A small image captioner, trained from scratch.
Model: 12.9M parameters, encoder widths [80, 160, 320].
Data: trained on regions of photos with short descriptions (Visual Genome), 203450 training examples.
Rows from block 2 of the text decoder of a small image captioner, named by matrix and row number. Rows with one number belong to one neuron. Each number is 500 + 50 x the weight over its row's rms, rounded and kept within 0 to 999. All counts start at 0. Numbers have three digits each.
Before each neuron's rows are labels from the 100 texts, of 14976, where the neuron reaches its highest value: "fires on" is the input token at the peak. Only what is clearly more common there than usual is listed. The data: regions of photos with short descriptions (Visual Genome). In brackets: how many of the 100, against the usual share in percent.
# fc1: MLP up (decoder.blocks.2.mlp.fc1.weight, 512x256), inputs 104-155
# fc2: MLP down (decoder.blocks.2.mlp.fc2.weight, 256x512, transposed), outputs 104-155

fires on: "with" (67 vs 1); "has" (24 vs 0.3)
fc1.80:450467530457566526501456497514436525433519481577527502487491493540601519490402445471430511436516566499533507515552478554533502448524428504387549419456554504
fc2.80:491396521589515446438475527400418497513531491514510471520479501457514487522446458509434428569499468453479504498548502470475525598510589502457464544545554478

fires on: "with" (17 vs 1); "boat" (8 vs 0.1)
fc1.481:540514505518473527537443504537407515444537524516540475522501481503525484600575480465484502451544491542552489526557535508478490552530407528494512583534506496
fc2.481:466476462425467479609485553467570490534508556588487480454525499412513454417476418559470546548506455466536512512543503512489472504480581533548527632568458427

fires on: "pair" (34 vs 0.1); "bottom" (12 vs 0)
fc1.129:471530469595482533509443518537493429490472536489467527399527445439512553514505510487539484546509524527525488468473503509498475472505470497443407478553502443
fc2.129:526457531541423491527556522389476469511507477409400514506540498560553539511562479433473528488515581540438515474536505601474507423528488514561452515584532434

fires on: "the" (36 vs 4.9); "in" (17 vs 1.7); "bending" (9 vs 0)
fc1.96:591511558622440556471502477459608554419486472497429454535522523485482481544530444435628495532513565525549439537463389443495564521484488454576506526537512522
fc2.96:462550456505503444444428481480518514504457472564576490519553480458537457510541598533454481447515491527501563495539422514442374461522425483532463662480464616

fires on: "<end>" (32 vs 13.8); "right" (10 vs 0.1); "his" (8 vs 0.1); "one" (8 vs 0.1)
fc1.125:486514456525423487519550497510450549491452512603541568478431531480440516473481447522540489448559487485487494550504440537525461550514524406505473550426576571
fc2.125:542395470454485536501464528423530465501490452543454540573518569508431551483421485520498552577453575490529547352468482497635512537501502519437464466539436442

fires on: "to" (70 vs 0.3); "he" (17 vs 0)
fc1.254:480476551485467595517503408519520496451536489449555508509476486434478618449477461529558466558489576489450545539545512470576475540482473533413529482495555546
fc2.254:557471434487511531489387425491438499500549491499465508466546498507546551461422485502555449482479590557491536508538478473500495551472481489501515584580568488

fires on: "pair" (18 vs 0.1); "bunch" (10 vs 0); "jar" (7 vs 0); "group" (7 vs 0)
fc1.216:497502558466583442467394428655595505462409518500492417433466530552493547456569483479580500423618514491441538489502482431478474483423478609633498345561515491
fc2.216:493486503484458423532429477617459504516508460590540479507591552565528472565543485479527475479471534508505479489525475504505548547449513496539548436490536489

fires on: "a" (38 vs 5.8)
fc1.101:448512483484553531565529519447455530450495518540592496566536476498475629529458385464418511536464497472439570548432460481556499509325407494459522520506493467
fc2.101:467627538511513557409504533547507583475506462447435493502555562480429529503560547517535425516489616489498598536472535453416497518551468480510454543586550503

fires on: "right" (20 vs 0.1); "medium" (9 vs 0); "pair" (9 vs 0.1); "lots" (8 vs 0)
fc1.136:573475521554545516435510507522565498499522470510503531472444536414459531534509458528522536531519490543419479508451567535529501476530509549516471447486472471
fc2.136:515501493495431505413461516567506435371503479482512459464527557498481500521551436478491470515511501504505440388470518520514488471516457526492473458525543453

fires on: "tall" (41 vs 0.1); "and" (24 vs 1); "of" (8 vs 2)
fc1.407:605518436557521548392477379508509510508518504596514559499595518519417466558497545492434531461433495487477540526476498488465584484510570533511442496575474483
fc2.407:545472534462419511401372511548500469403454544508443475474512507549451436518548571527606501529529369567469468524451560517407531516505480645450537467432559439

fires on: "broccoli" (16 vs 0.1); "food" (12 vs 0.1); "sauce" (8 vs 0.1)
fc1.262:431505429466511513530466519536545527523452528508481506588559423455515596566575463580542524454521528557378437518447429536517486502504456423553417541519417371
fc2.262:545483483449495519469534503497509454529428464524453444503508470478532486521568511539485452438491482577423531525514458537538493492504410490414563610482500523

fires on: "stop" (48 vs 0); "traffic" (10 vs 0); "smiling" (9 vs 0)
fc1.345:409459541496488510515601434462528462467537480575406380455583497547445492419622511502453455447475561503513548534474541426548433493471633544423560516399448497
fc2.345:455547520494552466442568501493505527499481521445491448524536548531487509527631449536449651399530494495635501510413398479481559502454516501496542457540520459

fires on: "hot" (56 vs 0.1); "the" (15 vs 4.9)
fc1.285:508493440497500607498420436469499406483472514497508526443408537439579447495571507378495487568510517472459472507555461454413505452500477548491482637466513530
fc2.285:487463522550466498501596601456473527480586430492491542491534532495435452579539449542518514558493612507554453455423517462479636456573486557461548500516566551

fires on: "plastic" (47 vs 0.1); "trash" (17 vs 0)
fc1.256:413413546537430572478569581482497440546373515597523523521451558458514487498535485518466587483495537519502555493479530437523576525547538497492561505483529516
fc2.256:459465562453512435529546581493562597521499415482489582472374530557517424434516495422507542495541575550447548505542494463511526486618541485434566532516547540

fires on: "boat" (10 vs 0.1); "stand" (8 vs 0); "plane" (8 vs 0.1); "bench" (7 vs 0.1)
fc1.145:518423436504560534476488435553474476546427569507525492553487453451494494575451434476490495375423452455521444467519544480565546540460500526493481493642448503
fc2.145:512394487510482533462466554599561498512511495588472521513536471529480496505539442473477412564481422513538497504469571543483516484472494546450459472511486516

fires on: "," (14 vs 0.1); "knee" (7 vs 0)
fc1.12:535568474507508474500551537491590462441491564573496467482485457458519593458501523507465565484518543577489490484488522473502500480511415486510551467386461514
fc2.12:500496531506525536453588632442547522545524452482420445445514506385441536532530579446550562416418533501484501468526511497438516484525542411543507531556497575

fires on: "has" (60 vs 0.3); "with" (31 vs 1)
fc1.88:482461589392445426517575518463546511545585498469502540508557467477571585448561413473462516523545473572497548479462531481489523472486592582396473502567488532
fc2.88:551469513498503477525470502472534460548513547492543505472543527508496537493462477480534566602523463509528453549513389520547578567492532466559456468472522493

fires on: "tall" (78 vs 0.1); "small" (12 vs 0.2)
fc1.486:507487502488511511429498418494485458580496631471513497430497546499494527453537537525516536597484601509485550521666486504456594516438491517524390528498478476
fc2.486:501495418487441504521412467324468594495505499456434503470527481677456474554468526437495502472531441568508460537439489498525599484451460547500411495504577514

fires on: "stop" (33 vs 0); "traffic" (32 vs 0); "reflection" (7 vs 0)
fc1.494:439507550549467447456422417444381518478481413532502449452449425429458466545560473475473484496520537443468524478563567417519459460545446428479477512554500561
fc2.494:471504574514455509547489564606489511460481577474451459495521485491632456484424538414558467462514558473533420501442557527599465461531505566601548505606513458

fires on: "plastic" (29 vs 0.1); "trash" (18 vs 0)
fc1.435:507512476489615471641492434507469458498524490556556515518497421477435502492472448464501501527498485573418465562548473396577455459472541472515526433433484501
fc2.435:503523413534571527607551554454557485550507525498527612491385501471528449466512403456515560499560474483510476447501508366459497563532575475475514476467536576

fires on: "a" (57 vs 5.8); "with" (21 vs 1)
fc1.374:506449535514481467560554502497570562498519479524488486526442538505520528511479535460423492603490494607502491499499389534500539500553495495659494588555503576
fc2.374:575454447537549456524532423502542525546496424488506507442529469488458546496523556473465516405593461508504402519478450431554458510492523547516534523520436389

fires on: "hot" (60 vs 0.1); "fire" (15 vs 0); "coffee" (7 vs 0)
fc1.500:485520512477483514407504449569491529455467523567591498494656489517499440481458498454525572549569516542436479468477503512530458554493431549435528454504473486
fc2.500:486570401475438488511458597475451555417497481544487540493488465520528463563473534518453516448476470441490380430435574498424497519508582442492490406486480518

fires on: "with" (35 vs 1); "doing" (21 vs 0); "is" (13 vs 2.3)
fc1.151:525447464550516479543514505500493527488527548475445499498599469499567493542438427645445468569474528544578569535529550587587443501489494486465535484497570480
fc2.151:474464471423494527446467557507441522567587508531524577564582493434492488520418437482493427509527491499452517525562442419489498496519582578514506524516409507

fires on: "a" (70 vs 5.8); "of" (16 vs 2)
fc1.95:444483496544536419559527493500468502479492434523601520524552408490597423416508520548499482521523527544463451498549452612452545496454471495512538524462489537
fc2.95:488473607527511490496529438594493446456495499542511589397503445403513468447422449516475499518538427487505464446536467511471528520481463508502516408430397500

fires on: "of" (43 vs 2); "thick" (12 vs 0); "round" (11 vs 0.1)
fc1.165:571452442443406508498509500504515436500415445595411462431578472524497495423525491430472541509525392485522487510487536473483458445482578515514501511409543488
fc2.165:406505471522491560463525486481512513490549567591537549485523435502507517554466586537414402563513568468449491436480554496477454518538432402433539503455509451

fires on: "color" (31 vs 0.1); "head" (12 vs 0.2); "visible" (9 vs 0); "legs" (7 vs 0.1)
fc1.391:534591501492462532522505502588391425506435482473513518440515564524638493521510543422486545460529388582584566445582464517497556391520570390544585497530435643
fc2.391:455450508593496507508535536473523402529395511520467539416485476486515484623558589517413528540482444512476495451531513473531619501560528562510505592475470528

fires on: "grass" (72 vs 0.2); "dirt" (12 vs 0); "snow" (11 vs 0.2)
fc1.411:542524494557504469444412486462584558491403507481520518507516475448602504430555498440557485498581522555582456551471553504434423514508471517459454555570525497
fc2.411:503524543427487521471530479556392465488475488415493448409580500521590497498479485523541609495446463462468525523542507549505550454575503518610496495535545448

fires on: "hot" (72 vs 0.1); "." (23 vs 1.8)
fc1.99:507526516499529504556534484478475541542566497501469637461501480475467475549495486514460555509575505407444391487551560500510432560484459467459454497455524529
fc2.99:521495478574494512524467569492453544453471485503493533379513483388457493485519509458487454539534423433584508587530509398507506584501454515505454556540508592

fires on: "." (75 vs 1.8)
fc1.55:435511519424525501504447453540542513394481504433496525502470464434488583490571408530477545433432491489478531632564500504530511494465510512469426527511500489
fc2.55:549577485504489499515445472538437498549547495621577463509524513456538518447513383476483508503452456550465495486513502453608525506458635484560401480496415501

fires on: "and" (35 vs 1); "-" (12 vs 0.1); "t" (11 vs 0); "color" (10 vs 0.1)
fc1.508:404584458575515558517482454535475504427503559589485554473400489598536392433567491489525551536486402511520534375529527450488524489513474477469525506471498486
fc2.508:497572524607624481589493557532435537524481433509436438469471496556490404481567601470523509524474396520504565363551504502535526505481457505499455413543597417

fires on: "." (100 vs 1.8)
fc1.237:494486464411526519683525428549511499478435503495511488491508460484443435464509406431433517493485532450560467419424438448504508556438489513568518491568512572
fc2.237:514603438509584482585467491489398504500568560559502491406564538471463527467445423407548512527449426454496477452429485488510517457440553426516564557468503594

fires on: "broccoli" (37 vs 0.1); "and" (22 vs 1); "this" (10 vs 0.4)
fc1.289:532502429498480513505490447526510457492565446470518616442533485583623584535482547533464486573520535526484557595559358478493438502465518437492407504533532474
fc2.289:535473412482505521505584511588548472486522504527625455637529520526478602554509506554488438387523463490508493512523582471467584508614492377498544480423412520

fires on: "with" (35 vs 1); "and" (15 vs 1)
fc1.108:452538494512510453578459404540543570544487565539457508540470484517543570473527525463391462445469462447498492496503469605444537502578514606507477536477417536
fc2.108:564451522481526535538442668597529487515544484499547477545443567554451489508480516520389476578508515514564508584568511456450494453485504501596436488436523609

fires on: "clear" (55 vs 0.1); "under" (13 vs 0.1)
fc1.250:547512484545489480564485492544468552481457481529542518504524527550449531438514498468392553476521454495563505497568465495521512490502462459540475517513503357
fc2.250:497458492506526440464490568585520432583399500509509457663507531532468549504466489505469530443517504518476433575515455472542465498421533529507585488515465582

fires on: "the" (20 vs 4.9); "a" (18 vs 5.8); "in" (14 vs 1.7); "to" (8 vs 0.3)
fc1.82:510551548507419527582432502488429378452554493432528558369515657536542477497534467479560559525483471489583465544473422558551521492455486555437433561419517516
fc2.82:567478486507450462562459532518540441516527542530592453526566531535510494467544437524524474395458506531497488497467508598474544442523494503421468558628499495

fires on: "metal" (12 vs 0.1); "against" (8 vs 0)
fc1.297:448486540491470436511406467462500449474487453485456454507482499468529465542521467469508442490450546408567461467464523473458506569566504518431548477533469472
fc2.297:516432505467486474541492486499564534511480494488530536561514486513461434470466526411456568436515510504579440572507500510408481546463474483439562412587594459

fires on: "<end>" (40 vs 13.8); "of" (14 vs 2); "its" (7 vs 0)
fc1.414:432573485566599490497507537477518424564595432532564613480517461530529514480542506423506550545557642540476443563578392492479346494449492549572520471493493525
fc2.414:498478484499563445542490605486573503562488524525627474452500506426441518475446563504493467508577443552527492493523619455518533487500525575504484515460470587

fires on: "in" (100 vs 1.7)
fc1.25:497500508561492512620460490473449514456481417470513510474422581429557533549501521410441479472405533542504509580401528483482442500459467510485405534494502584
fc2.25:453528512459501453514549495547469507579414482432511487512467607544469533489502497439503432566418489452461501510465554485425548467544479493472528557561519457

fires on: "grass" (28 vs 0.2); "water" (7 vs 0.2)
fc1.67:507521509518434482510481464463520481471438466570509569541444602503503451498528437450505489503434526570541401589537566417577569581511459484432498544541543502
fc2.67:545568444431512545489437510452500481490496474489444443588501482553508458453509510439531467615549472556538470518448482587442549468508475436466489487478450561

fires on: "<end>" (49 vs 13.8); "right" (19 vs 0.1); "left" (15 vs 0.1)
fc1.201:467478467532509563572597486565486457603458466559552535607567524517485511471482482406541501373460466445475474376494519517544487522493542413553460452464481498
fc2.201:476433522452480405519473571478488441472554458553530577536453543501569509569524468490532497433647481554531514454488551556487500534519478475516469526477465469

fires on: "with" (14 vs 1); "has" (9 vs 0.3); "of" (9 vs 2); "chicken" (7 vs 0)
fc1.326:450555534505530478527447476544475504533445483472443553516490495515562486591460530503454550434592526583491529549554492550501435475531549444488540485506465477
fc2.326:457500523556576592433499431520452468532437492584420486473464543438536508501488455568604420477555501580527499498653557487510552492493490512505551504509444491

fires on: "street" (37 vs 0.2); "water" (28 vs 0.2); "bathroom" (10 vs 0.1)
fc1.362:494541380511522632518666502544512489495481549595495507397499508436413483600604420492426541569464493552521502413512519456543568516500440465512508539553549488
fc2.362:489510485504659536562544498514532481397534474432538561549487550492491503496460554466412472485508444467485547505431487500439515520545470514497552579356454543

fires on: "fence" (35 vs 0.1); "floor" (9 vs 0.1); "mountain" (8 vs 0)
fc1.4:425514457516489515501490441490531448482461540491497510520504493431539529585465544540537515497475589469567437490523545588496465496557470490568437476565432566
fc2.4:479397484502513551487493445441460496419511504442442455500451398442498518527492595474449500451476508492488492523366533562511493520490527503563502447535534556

fires on: "tall" (39 vs 0.1); "of" (36 vs 2)
fc1.364:536552500516470541388466441463498457566466489492459526500471477567515375532500515516492586586524580470510529546506490543497550459451459512501472519418498496
fc2.364:542557479637554521427431526421450543485545505511487542470470451512411465491490548417545426513419493551529484503469531552397531534496476519538482479434578443

fires on: "," (19 vs 0.1); "yellow" (9 vs 0.3)
fc1.277:489553540489445488500451450450524558486530580582545430578499427515572534461412560532505498388495495423536523490507520453535407548498534464478502467542434491
fc2.277:473525527527468484460543477450547570492441459536552457529468466481506579527621457481474504523513401456473486383454496444483532580515467479500535506511524465

fires on: "stop" (12 vs 0); "white" (9 vs 1.6)
fc1.271:533479411515530506413518503529468438496508515557530328537417543507591442454511455450524598501438576574493510520446498510457488464452434491417469419492534492
fc2.271:484545525556500504535506533550416495498494407409532592482501546468525528474427548443464532591550518542528424482510450443501460452485483452490461555491494465

fires on: "boat" (12 vs 0.1); "bottle" (8 vs 0)
fc1.214:506522562527496502471461464500502489508464554519562576416418619542475522491552431464499498399509488429437543527528498447573521565512466576474470450540507477
fc2.214:576481547469480495495481540500451533504503488544446587529560435505487465489524548434471502572546591492428603530473448541486449502556451487481482460443523496

fires on: "the" (57 vs 4.9); "with" (17 vs 1); "and" (15 vs 1)
fc1.247:573477470571474439443538480523471501454401513487486545473522503446499463471432544421578498437424468520581506552496431496500508543418529494476575573430589548
fc2.247:472477582501480543482511490455540509367462502561534448505487534465510460441489454500562524465450461493511478535487491512379422483437428531569531498485422528

fires on: "sitting" (26 vs 0.2); "are" (18 vs 0.4); "," (15 vs 0.1); "is" (13 vs 2.3)
fc1.42:439551489460512457505418594560615470563499530594433558525548378577522590498433489506495458497523552498528445519453481475475494497503495466496483486546533540
fc2.42:499464568526606462441563399533483449478502515453526581436466428526519629529468461537479468489542542494496490493489489552525476548482475620513528513493510518

fires on: "right" (36 vs 0.1); "left" (16 vs 0.1); "zebra" (11 vs 0.1)
fc1.155:509421523493560547505459488504454521587491429564581461395569550458466539528636472507472501427563518513422534357541548482588478500493538495610523543471528499
fc2.155:525482579528470551582493578430525463477461451576486495433519509462490585442453567503529583474477560546610455455489468501528461471579412554525490484504556485

fires on: "grass" (36 vs 0.2); "snow" (17 vs 0.2)
fc1.199:450546484538461519478528531491438549511553537445495446525506592528522426565482541405445496538494507474539548598462506511493489544466464450596457496485490423
fc2.199:475546478495428504483404368442487531555398495447568454490503540427467479498476486576555541488534485528535463467574564492483579473553563515451540470511653441

fires on: "and" (91 vs 1)
fc1.37:418468412518578602617465483490438516520468648521422569477468540452503404509508475468452604519495524571515514400599478530444466454510481576465479566497460512
fc2.37:558546525467569507629455434492461442543472599683471583394503501471474479489477480554538460545536500544497521422525445497557496444560435531507549500577512500

fires on: "green" (38 vs 0.6); "table" (16 vs 0.3); "white" (13 vs 1.6); "brown" (9 vs 0.6)
fc1.462:507482471470536500497462498507579429473448534465582501492448485510465351525541595506575470472521416402481466539506466535510503502435442547470536492409457526
fc2.462:464469544506640550466341453541497395492510527554581556538562566462542492509537499469503441415519488454439538366497477477544497495513523469556511574520443435

fires on: "right" (33 vs 0.1); "left" (27 vs 0.1); "passenger" (7 vs 0)
fc1.454:486408435490546497389503496520412496508575544557489503506482491528446541442538434410477540469526616503474479495529517542549446517383542463519483500461472465
fc2.454:473403448441560513484497584539513462479442506522452568526493492498503499451427458466481527575644523538502474493482572499506436412510615493514617566445447544

fires on: "bottle" (10 vs 0); "jar" (9 vs 0); "ceramic" (9 vs 0); "boat" (7 vs 0.1)
fc1.172:589465504630522515488567444616558514534472514449498394460437576491495544547531505475530465515559538542566365512500460442508518559485559506506468527472484492
fc2.172:570529465516446518526423555496494598451550453408505490439525587496501493482540497438531496511486433429489501593541525483463418522532533486405478425466490530

fires on: "green" (11 vs 0.6); "chicken" (10 vs 0); "and" (10 vs 1); "food" (8 vs 0.1)
fc1.408:536577477429522522502537440511511490409389544507516523513526511422522476500506542478543494591514544540506520524697555460563465519452543513446547504503454576
fc2.408:504510485513511600432446487484460450509534516561421559472564591466502494491572473498539479533528466503508467508524514480505510526406438422518546502541451474

fires on: "the" (49 vs 4.9); "a" (19 vs 5.8)
fc1.441:487540508503407475415484437498529514458436582515567519455462503514500464480576577479424541511399522482508490598521484615428557493537479469364446604494342516
fc2.441:582465419494512549470598531456674519440467469468553464497536520516473463455612556541505500479399533493540580526498479461538450364556530362403474579455403473

fires on: "color" (26 vs 0.1); "windshield" (18 vs 0); "visible" (12 vs 0); "stainless" (11 vs 0)
fc1.480:521506501579574562541456496608518532557485504574516510551482480557470532589489546451559565518509458526505464454546479521532438472511511469519510510612483440
fc2.480:576517491499572509574461487566509519360539538584428488574483487539504501565512450439598499501507445571468542470504450513542592541494423494535502505478468470

fires on: "to" (54 vs 0.3); "the" (21 vs 4.9); "." (17 vs 1.8)
fc1.426:502534514445414538650558394478414492410462512457492488496492490401519571440505391575501507488522449466489379458458417485633361484532591515502613523437582554
fc2.426:478519458506501497534488496426437519486513576391538527432526495544559525531590419517595413540464440488486425428528415532482508477489485557451512517479508380

fires on: "broccoli" (31 vs 0.1); "food" (12 vs 0.1); "chicken" (11 vs 0)
fc1.233:555472390472472493586468430507493452452407463544431524502509479438579519557492472477470454567533484560501431495467479467533483603503509445508408524543456491
fc2.233:537484485517512503540527534411480477463493525563425492561630490497540474516519566503479499514470486549423458502516417489461574514515468517451373495424456529

fires on: "in" (27 vs 1.7); "of" (20 vs 2); "t" (16 vs 0); "different" (13 vs 0)
fc1.75:534498544525556492502469545509490421503530517491520450470547504453457508423549533498479431487509523489487481455570550418514495427471507519493500394555458477
fc2.75:533588507557542555488476497469519446537540527535486488476548503481525392575507449515506480528537480453500486507574459489522458559547517452536468407551362543

fires on: "of" (52 vs 2); "is" (48 vs 2.3)
fc1.93:536604480509439435577483485500416482576493512522540428444476478523518557534477455487542553466494586464380517566509507404555492495408424500507489427444514440
fc2.93:467575456562454508498509499565426438425507472508506478561486520485477491534588637421568458442413545603501465471477540454418519500468503447581573495525498516

fires on: "has" (49 vs 0.3); "with" (28 vs 1); "are" (8 vs 0.4)
fc1.183:513507482537562532494449500528418563535423440471518631496528491533494573421517486562446545360553534527494429548533467450483533473484536421494515438498377527
fc2.183:544502508448536498502483489523526455478554561471503521443491541520475510492471544591663520344512451451468583575479466428530537554498457499516362493492515450

fires on: "sitting" (40 vs 0.2); "walking" (19 vs 0.1); "standing" (7 vs 0.2)
fc1.333:475476492486508486525458501565508591529445520487522445505421474424483467522477494484467455475512569543499610515501521442515500457482458495477522493448540551
fc2.333:596533575485488446522475494551565430574429432503493544568436523484542465528525571495488462547600464466566533549590471582516495456545509553493471416468586430

fires on: "fence" (11 vs 0.1); "rope" (9 vs 0); "strap" (9 vs 0)
fc1.142:541458483593510431395533440436464451598495575528485472491406426524512536552494465367630511470522501518492451449587394418573466506496555446438470404504500540
fc2.142:477461516496546472468444493487508480614518513472503523448457420581465393529515435443511601535511565541491488554497522546536582447510487519367382470496465466

fires on: "the" (48 vs 4.9); "stainless" (13 vs 0); "glass" (10 vs 0.1)
fc1.445:447424421478482546520590439541530473370507502570501528395484484556498413442576436446428498505489531525550529539499422530486459482495579495493441578516402528
fc2.445:502463390497589550473597511548471551394423534545461448517532506530513475374469565435436528496526499535530574496559411640482497485439546515469515494495437493

fires on: "hot" (59 vs 0.1); "ice" (15 vs 0); "of" (15 vs 2)
fc1.396:540564589545508506582535464491488501518501464418510483544476506516476435492516511380454563540617471481520520555453487346515446506513568505391534502564475575
fc2.396:508497566516607602486408587647505458505539428542442442507506418431514450428445509490582531518550438440487472525485549475527444537501487473515550530471453558

fires on: "green" (14 vs 0.6); "open" (14 vs 0.1)
fc1.9:604499517526466506437459471488492524528468484528476578517497472521527438387457475468459567552440510581455497522583538496514512591518505490477569517551461461
fc2.9:562458544603514463512505431565557496504475509472514541527506506472487384481606526549584462545541470414458474486536466479478549490484449400522529480582500437

fires on: "open" (57 vs 0.1); "and" (11 vs 1); "tennis" (8 vs 0.1)
fc1.283:468442516508557480488565523440473479601478476567499549513487424448590490495555469562495581448591554538448628596496618487541520476483519604410525446512527465
fc2.283:456484534499478482461578569542534461491532490535420477473453442445512525485512536398628551574509477509526514493580584545544419574477465459551473498548442495

fires on: "<end>" (70 vs 13.8)
fc1.501:449449495561476497632446517556536474438531553451471486445538532589482435484489512452444541595471548479478633514552562453536396505594482458491530433495526551
fc2.501:521446506497428499494409412550487456574528452514475487482508556478488585465562554531566464523486470501499575512455480488465447472490473513533498386462500570

fires on: "sitting" (28 vs 0.2); "standing" (22 vs 0.2); "pizza" (7 vs 0.1)
fc1.182:412475490536529465508407603530347506507471558498485560464508533548582526500510473565503586502453470461460460535442413448496518554504504403557473586445532553
fc2.182:562535486429475522494587457575418465510530557457560484514483418502523546492544484595433449575499386495408493565567411590529532636489506508575560473502477498

fires on: "in" (45 vs 1.7); "wearing" (35 vs 0.6); "front" (13 vs 0.2)
fc1.498:589555474467415545521579470547552501574499505506541467491497473471535575458482463480453537469441424415493414545481489437512524475511424582442496603488490500
fc2.498:529503470527448506544354489494482501525370498466368509433501496517563501448490482479501468511482599436476531525555581559480543501488514502608508497530578424

fires on: "," (52 vs 0.1); "and" (29 vs 1)
fc1.20:537576419488526439500460421512417546515471449545563676465422482508543425494477473491519610561486459486519504517502579512477469534487458423525447426475469459
fc2.20:541540482376519374534528465517539500529494482490504515498452463446586496490563526593493522594547562525568513429405521553489505540577538467589522379486470526

fires on: "yellow" (25 vs 0.3); "white" (16 vs 1.6); "fire" (12 vs 0); "of" (8 vs 2)
fc1.56:582525517574511425584539437568475461517474450533485544505444459465502439546509608455552428498521478421472507491558562560508498413520549565507475461448581548
fc2.56:428534558479530476479544474486556563589485474540581498497473636494502515431479503395553398484470433552472525447474514524513437494512473522516521535563511504

fires on: "." (57 vs 1.8); "stripes" (11 vs 0)
fc1.268:582498516447480415493464433502528544519477517503590521501537498415543533448429551468504502515476492427420531600529495452537500529418529403503369446664471457
fc2.268:435497541548582450486467427466479549469505459480535522551398559516488508516522417471490457469464491462593457474526488551477500487448439490418507511472559489

fires on: "metal" (42 vs 0.1)
fc1.239:523411390425503538533538448407528483540501506577487483615459408525480486489458573511508526513468497582508462589565516480475517491520500583510515479554503494
fc2.239:532493507546382638554480509430417526491554579556494406584475544556498478444520513440505502569491395583449470548564507520475509434453504476439543495474482478

fires on: "a" (28 vs 5.8); "beautiful" (11 vs 0); "framed" (8 vs 0)
fc1.492:593518388523389420471411456486491484537498461609508463506501507503496544470616484470485552597478426472426511506465480548507520509473543509505495512652509485
fc2.492:490503548595418558470482534487447460407480477401439506419476459508413493538599566556472454549528459471539476505491468528476546472491509439512459519503518457

fires on: "in" (57 vs 1.7); "and" (42 vs 1)
fc1.476:514486513501476536564498453474481469465470491482446503466412442507524506573554451538471447463568442482529425526569477273535489419508551495562460401513405616
fc2.476:516548523555499356542438550536478428397541564452446476535484507618423454532551468475502531477489521421625500569467498499483527471481428468469561534486565511

fires on: "in" (19 vs 1.7); "open" (12 vs 0.1); "down" (7 vs 0.1)
fc1.39:456593441590530498543522433485483502534488545476448516437464494520547423490462452498561626455541583490492534560516499513484458545437550489503371464537465573
fc2.39:508565442514557467430549503502497450542461515495495457480482480513513397571502386502518479535614420550492400525528476449409518509497528460626465531551543481

fires on: "a" (37 vs 5.8); "color" (16 vs 0.1); "coffee" (10 vs 0); "round" (9 vs 0.1)
fc1.392:477569481469519519492465495537541478489374560463472536517417596453513560524431526466461575494525511495608500491613514559533437437512490559524513432515442404
fc2.392:504481499455504461528432530436581485492456580519587499593489535426517488518481506463591512552498492409526519454515425415424588487498570515492561499501519412

fires on: "yellow" (29 vs 0.3); "of" (28 vs 2); "brown" (18 vs 0.6); "," (8 vs 0.1)
fc1.311:551538488524536448476471490513503535499480508530498614558454389519446412566501562508454438572560571497572525533483513516482484475495553510450425486492493468
fc2.311:521550467579539559412552502483523543558476389535501534483451516486437540526586563519505411451448412550501517414485519507509482528475499463377468567472472471

fires on: "sitting" (32 vs 0.2)
fc1.320:483527392473605435585537607442476490481465491521496444482500484516574526549467539440482512588514424441529475492507436559502457477421530512576528467475510393
fc2.320:450553546467514521484593587532581425469535534529469486501559531463569482526489425609421553574483491564517531465461477515515419597485472610475540564501438519

fires on: "to" (30 vs 0.3); "doing" (21 vs 0); "is" (7 vs 2.3)
fc1.304:401488518516564439537605582568497497506474445567425515511470528531433560516393433517470542536529497600512512499492485477463472634466501455432464536522477544
fc2.304:456437513459529469478416468502399439474586506534490533499438577501518496547419553652569450510507554537336474536537492459478498523528367497538598538380435492

fires on: "street" (39 vs 0.2); "road" (18 vs 0.1); "stop" (12 vs 0); "walk" (7 vs 0)
fc1.356:518484494454406507524434498483538542534471517551448498529395547434575544548594469429450495470438414437511505496494494480642514426471517400524462574412517468
fc2.356:490553447563514545563538460522515537452524542431493527493411466510489536500606506535511416431473535520480576406504451515516495481567519488445514436494441562

fires on: "has" (34 vs 0.3); "wearing" (19 vs 0.6); "is" (18 vs 2.3); "have" (9 vs 0)
fc1.327:502357500493644577536495438402418556515537462441481460525588518536509504507490481448455402469472378530491605481478470604506478500433565524469580418465542392
fc2.327:485485449456546422508418498488477505492465601461551512565520540497498440514454451452522577454484508473606539431450553393540536468454471491510573504574540527

fires on: "yellow" (76 vs 0.3); "white" (10 vs 1.6); "to" (9 vs 0.3)
fc1.33:479509455424475496433508444589440568457508465461565558467475451451480490524520581607545472560532530483469520538519442582598470500533495438516502543508513408
fc2.33:535520464514503501619425515519476531465496491474520495551469457378443553570521483516358485504449462511607506520525525509499444496441491490492351514502510404

fires on: "with" (79 vs 1); "has" (21 vs 0.3)
fc1.507:623516499432565546484502567489535439600400443493539475535484433481509478486402542460433499508476448504526554506493506440466500538507547451585431432575448534
fc2.507:488544469490530477522542497487388473477537566470529552520508444502475517420521643401450519496493599467508462515476525421462495538486496499479578582521497422

fires on: "the" (31 vs 4.9); "covered" (17 vs 0.1); "wine" (9 vs 0); "clear" (7 vs 0.1)
fc1.184:554444470558552390608525461591501521427404483613511454393550502535478488489558513553372498501548523498450489538468474554356533550598475482487570575492561496
fc2.184:505478367556537493482515558423424515498541538530511563391498540526485408436479408499442499505502525536436472494541476441483492516451520501537502501615477500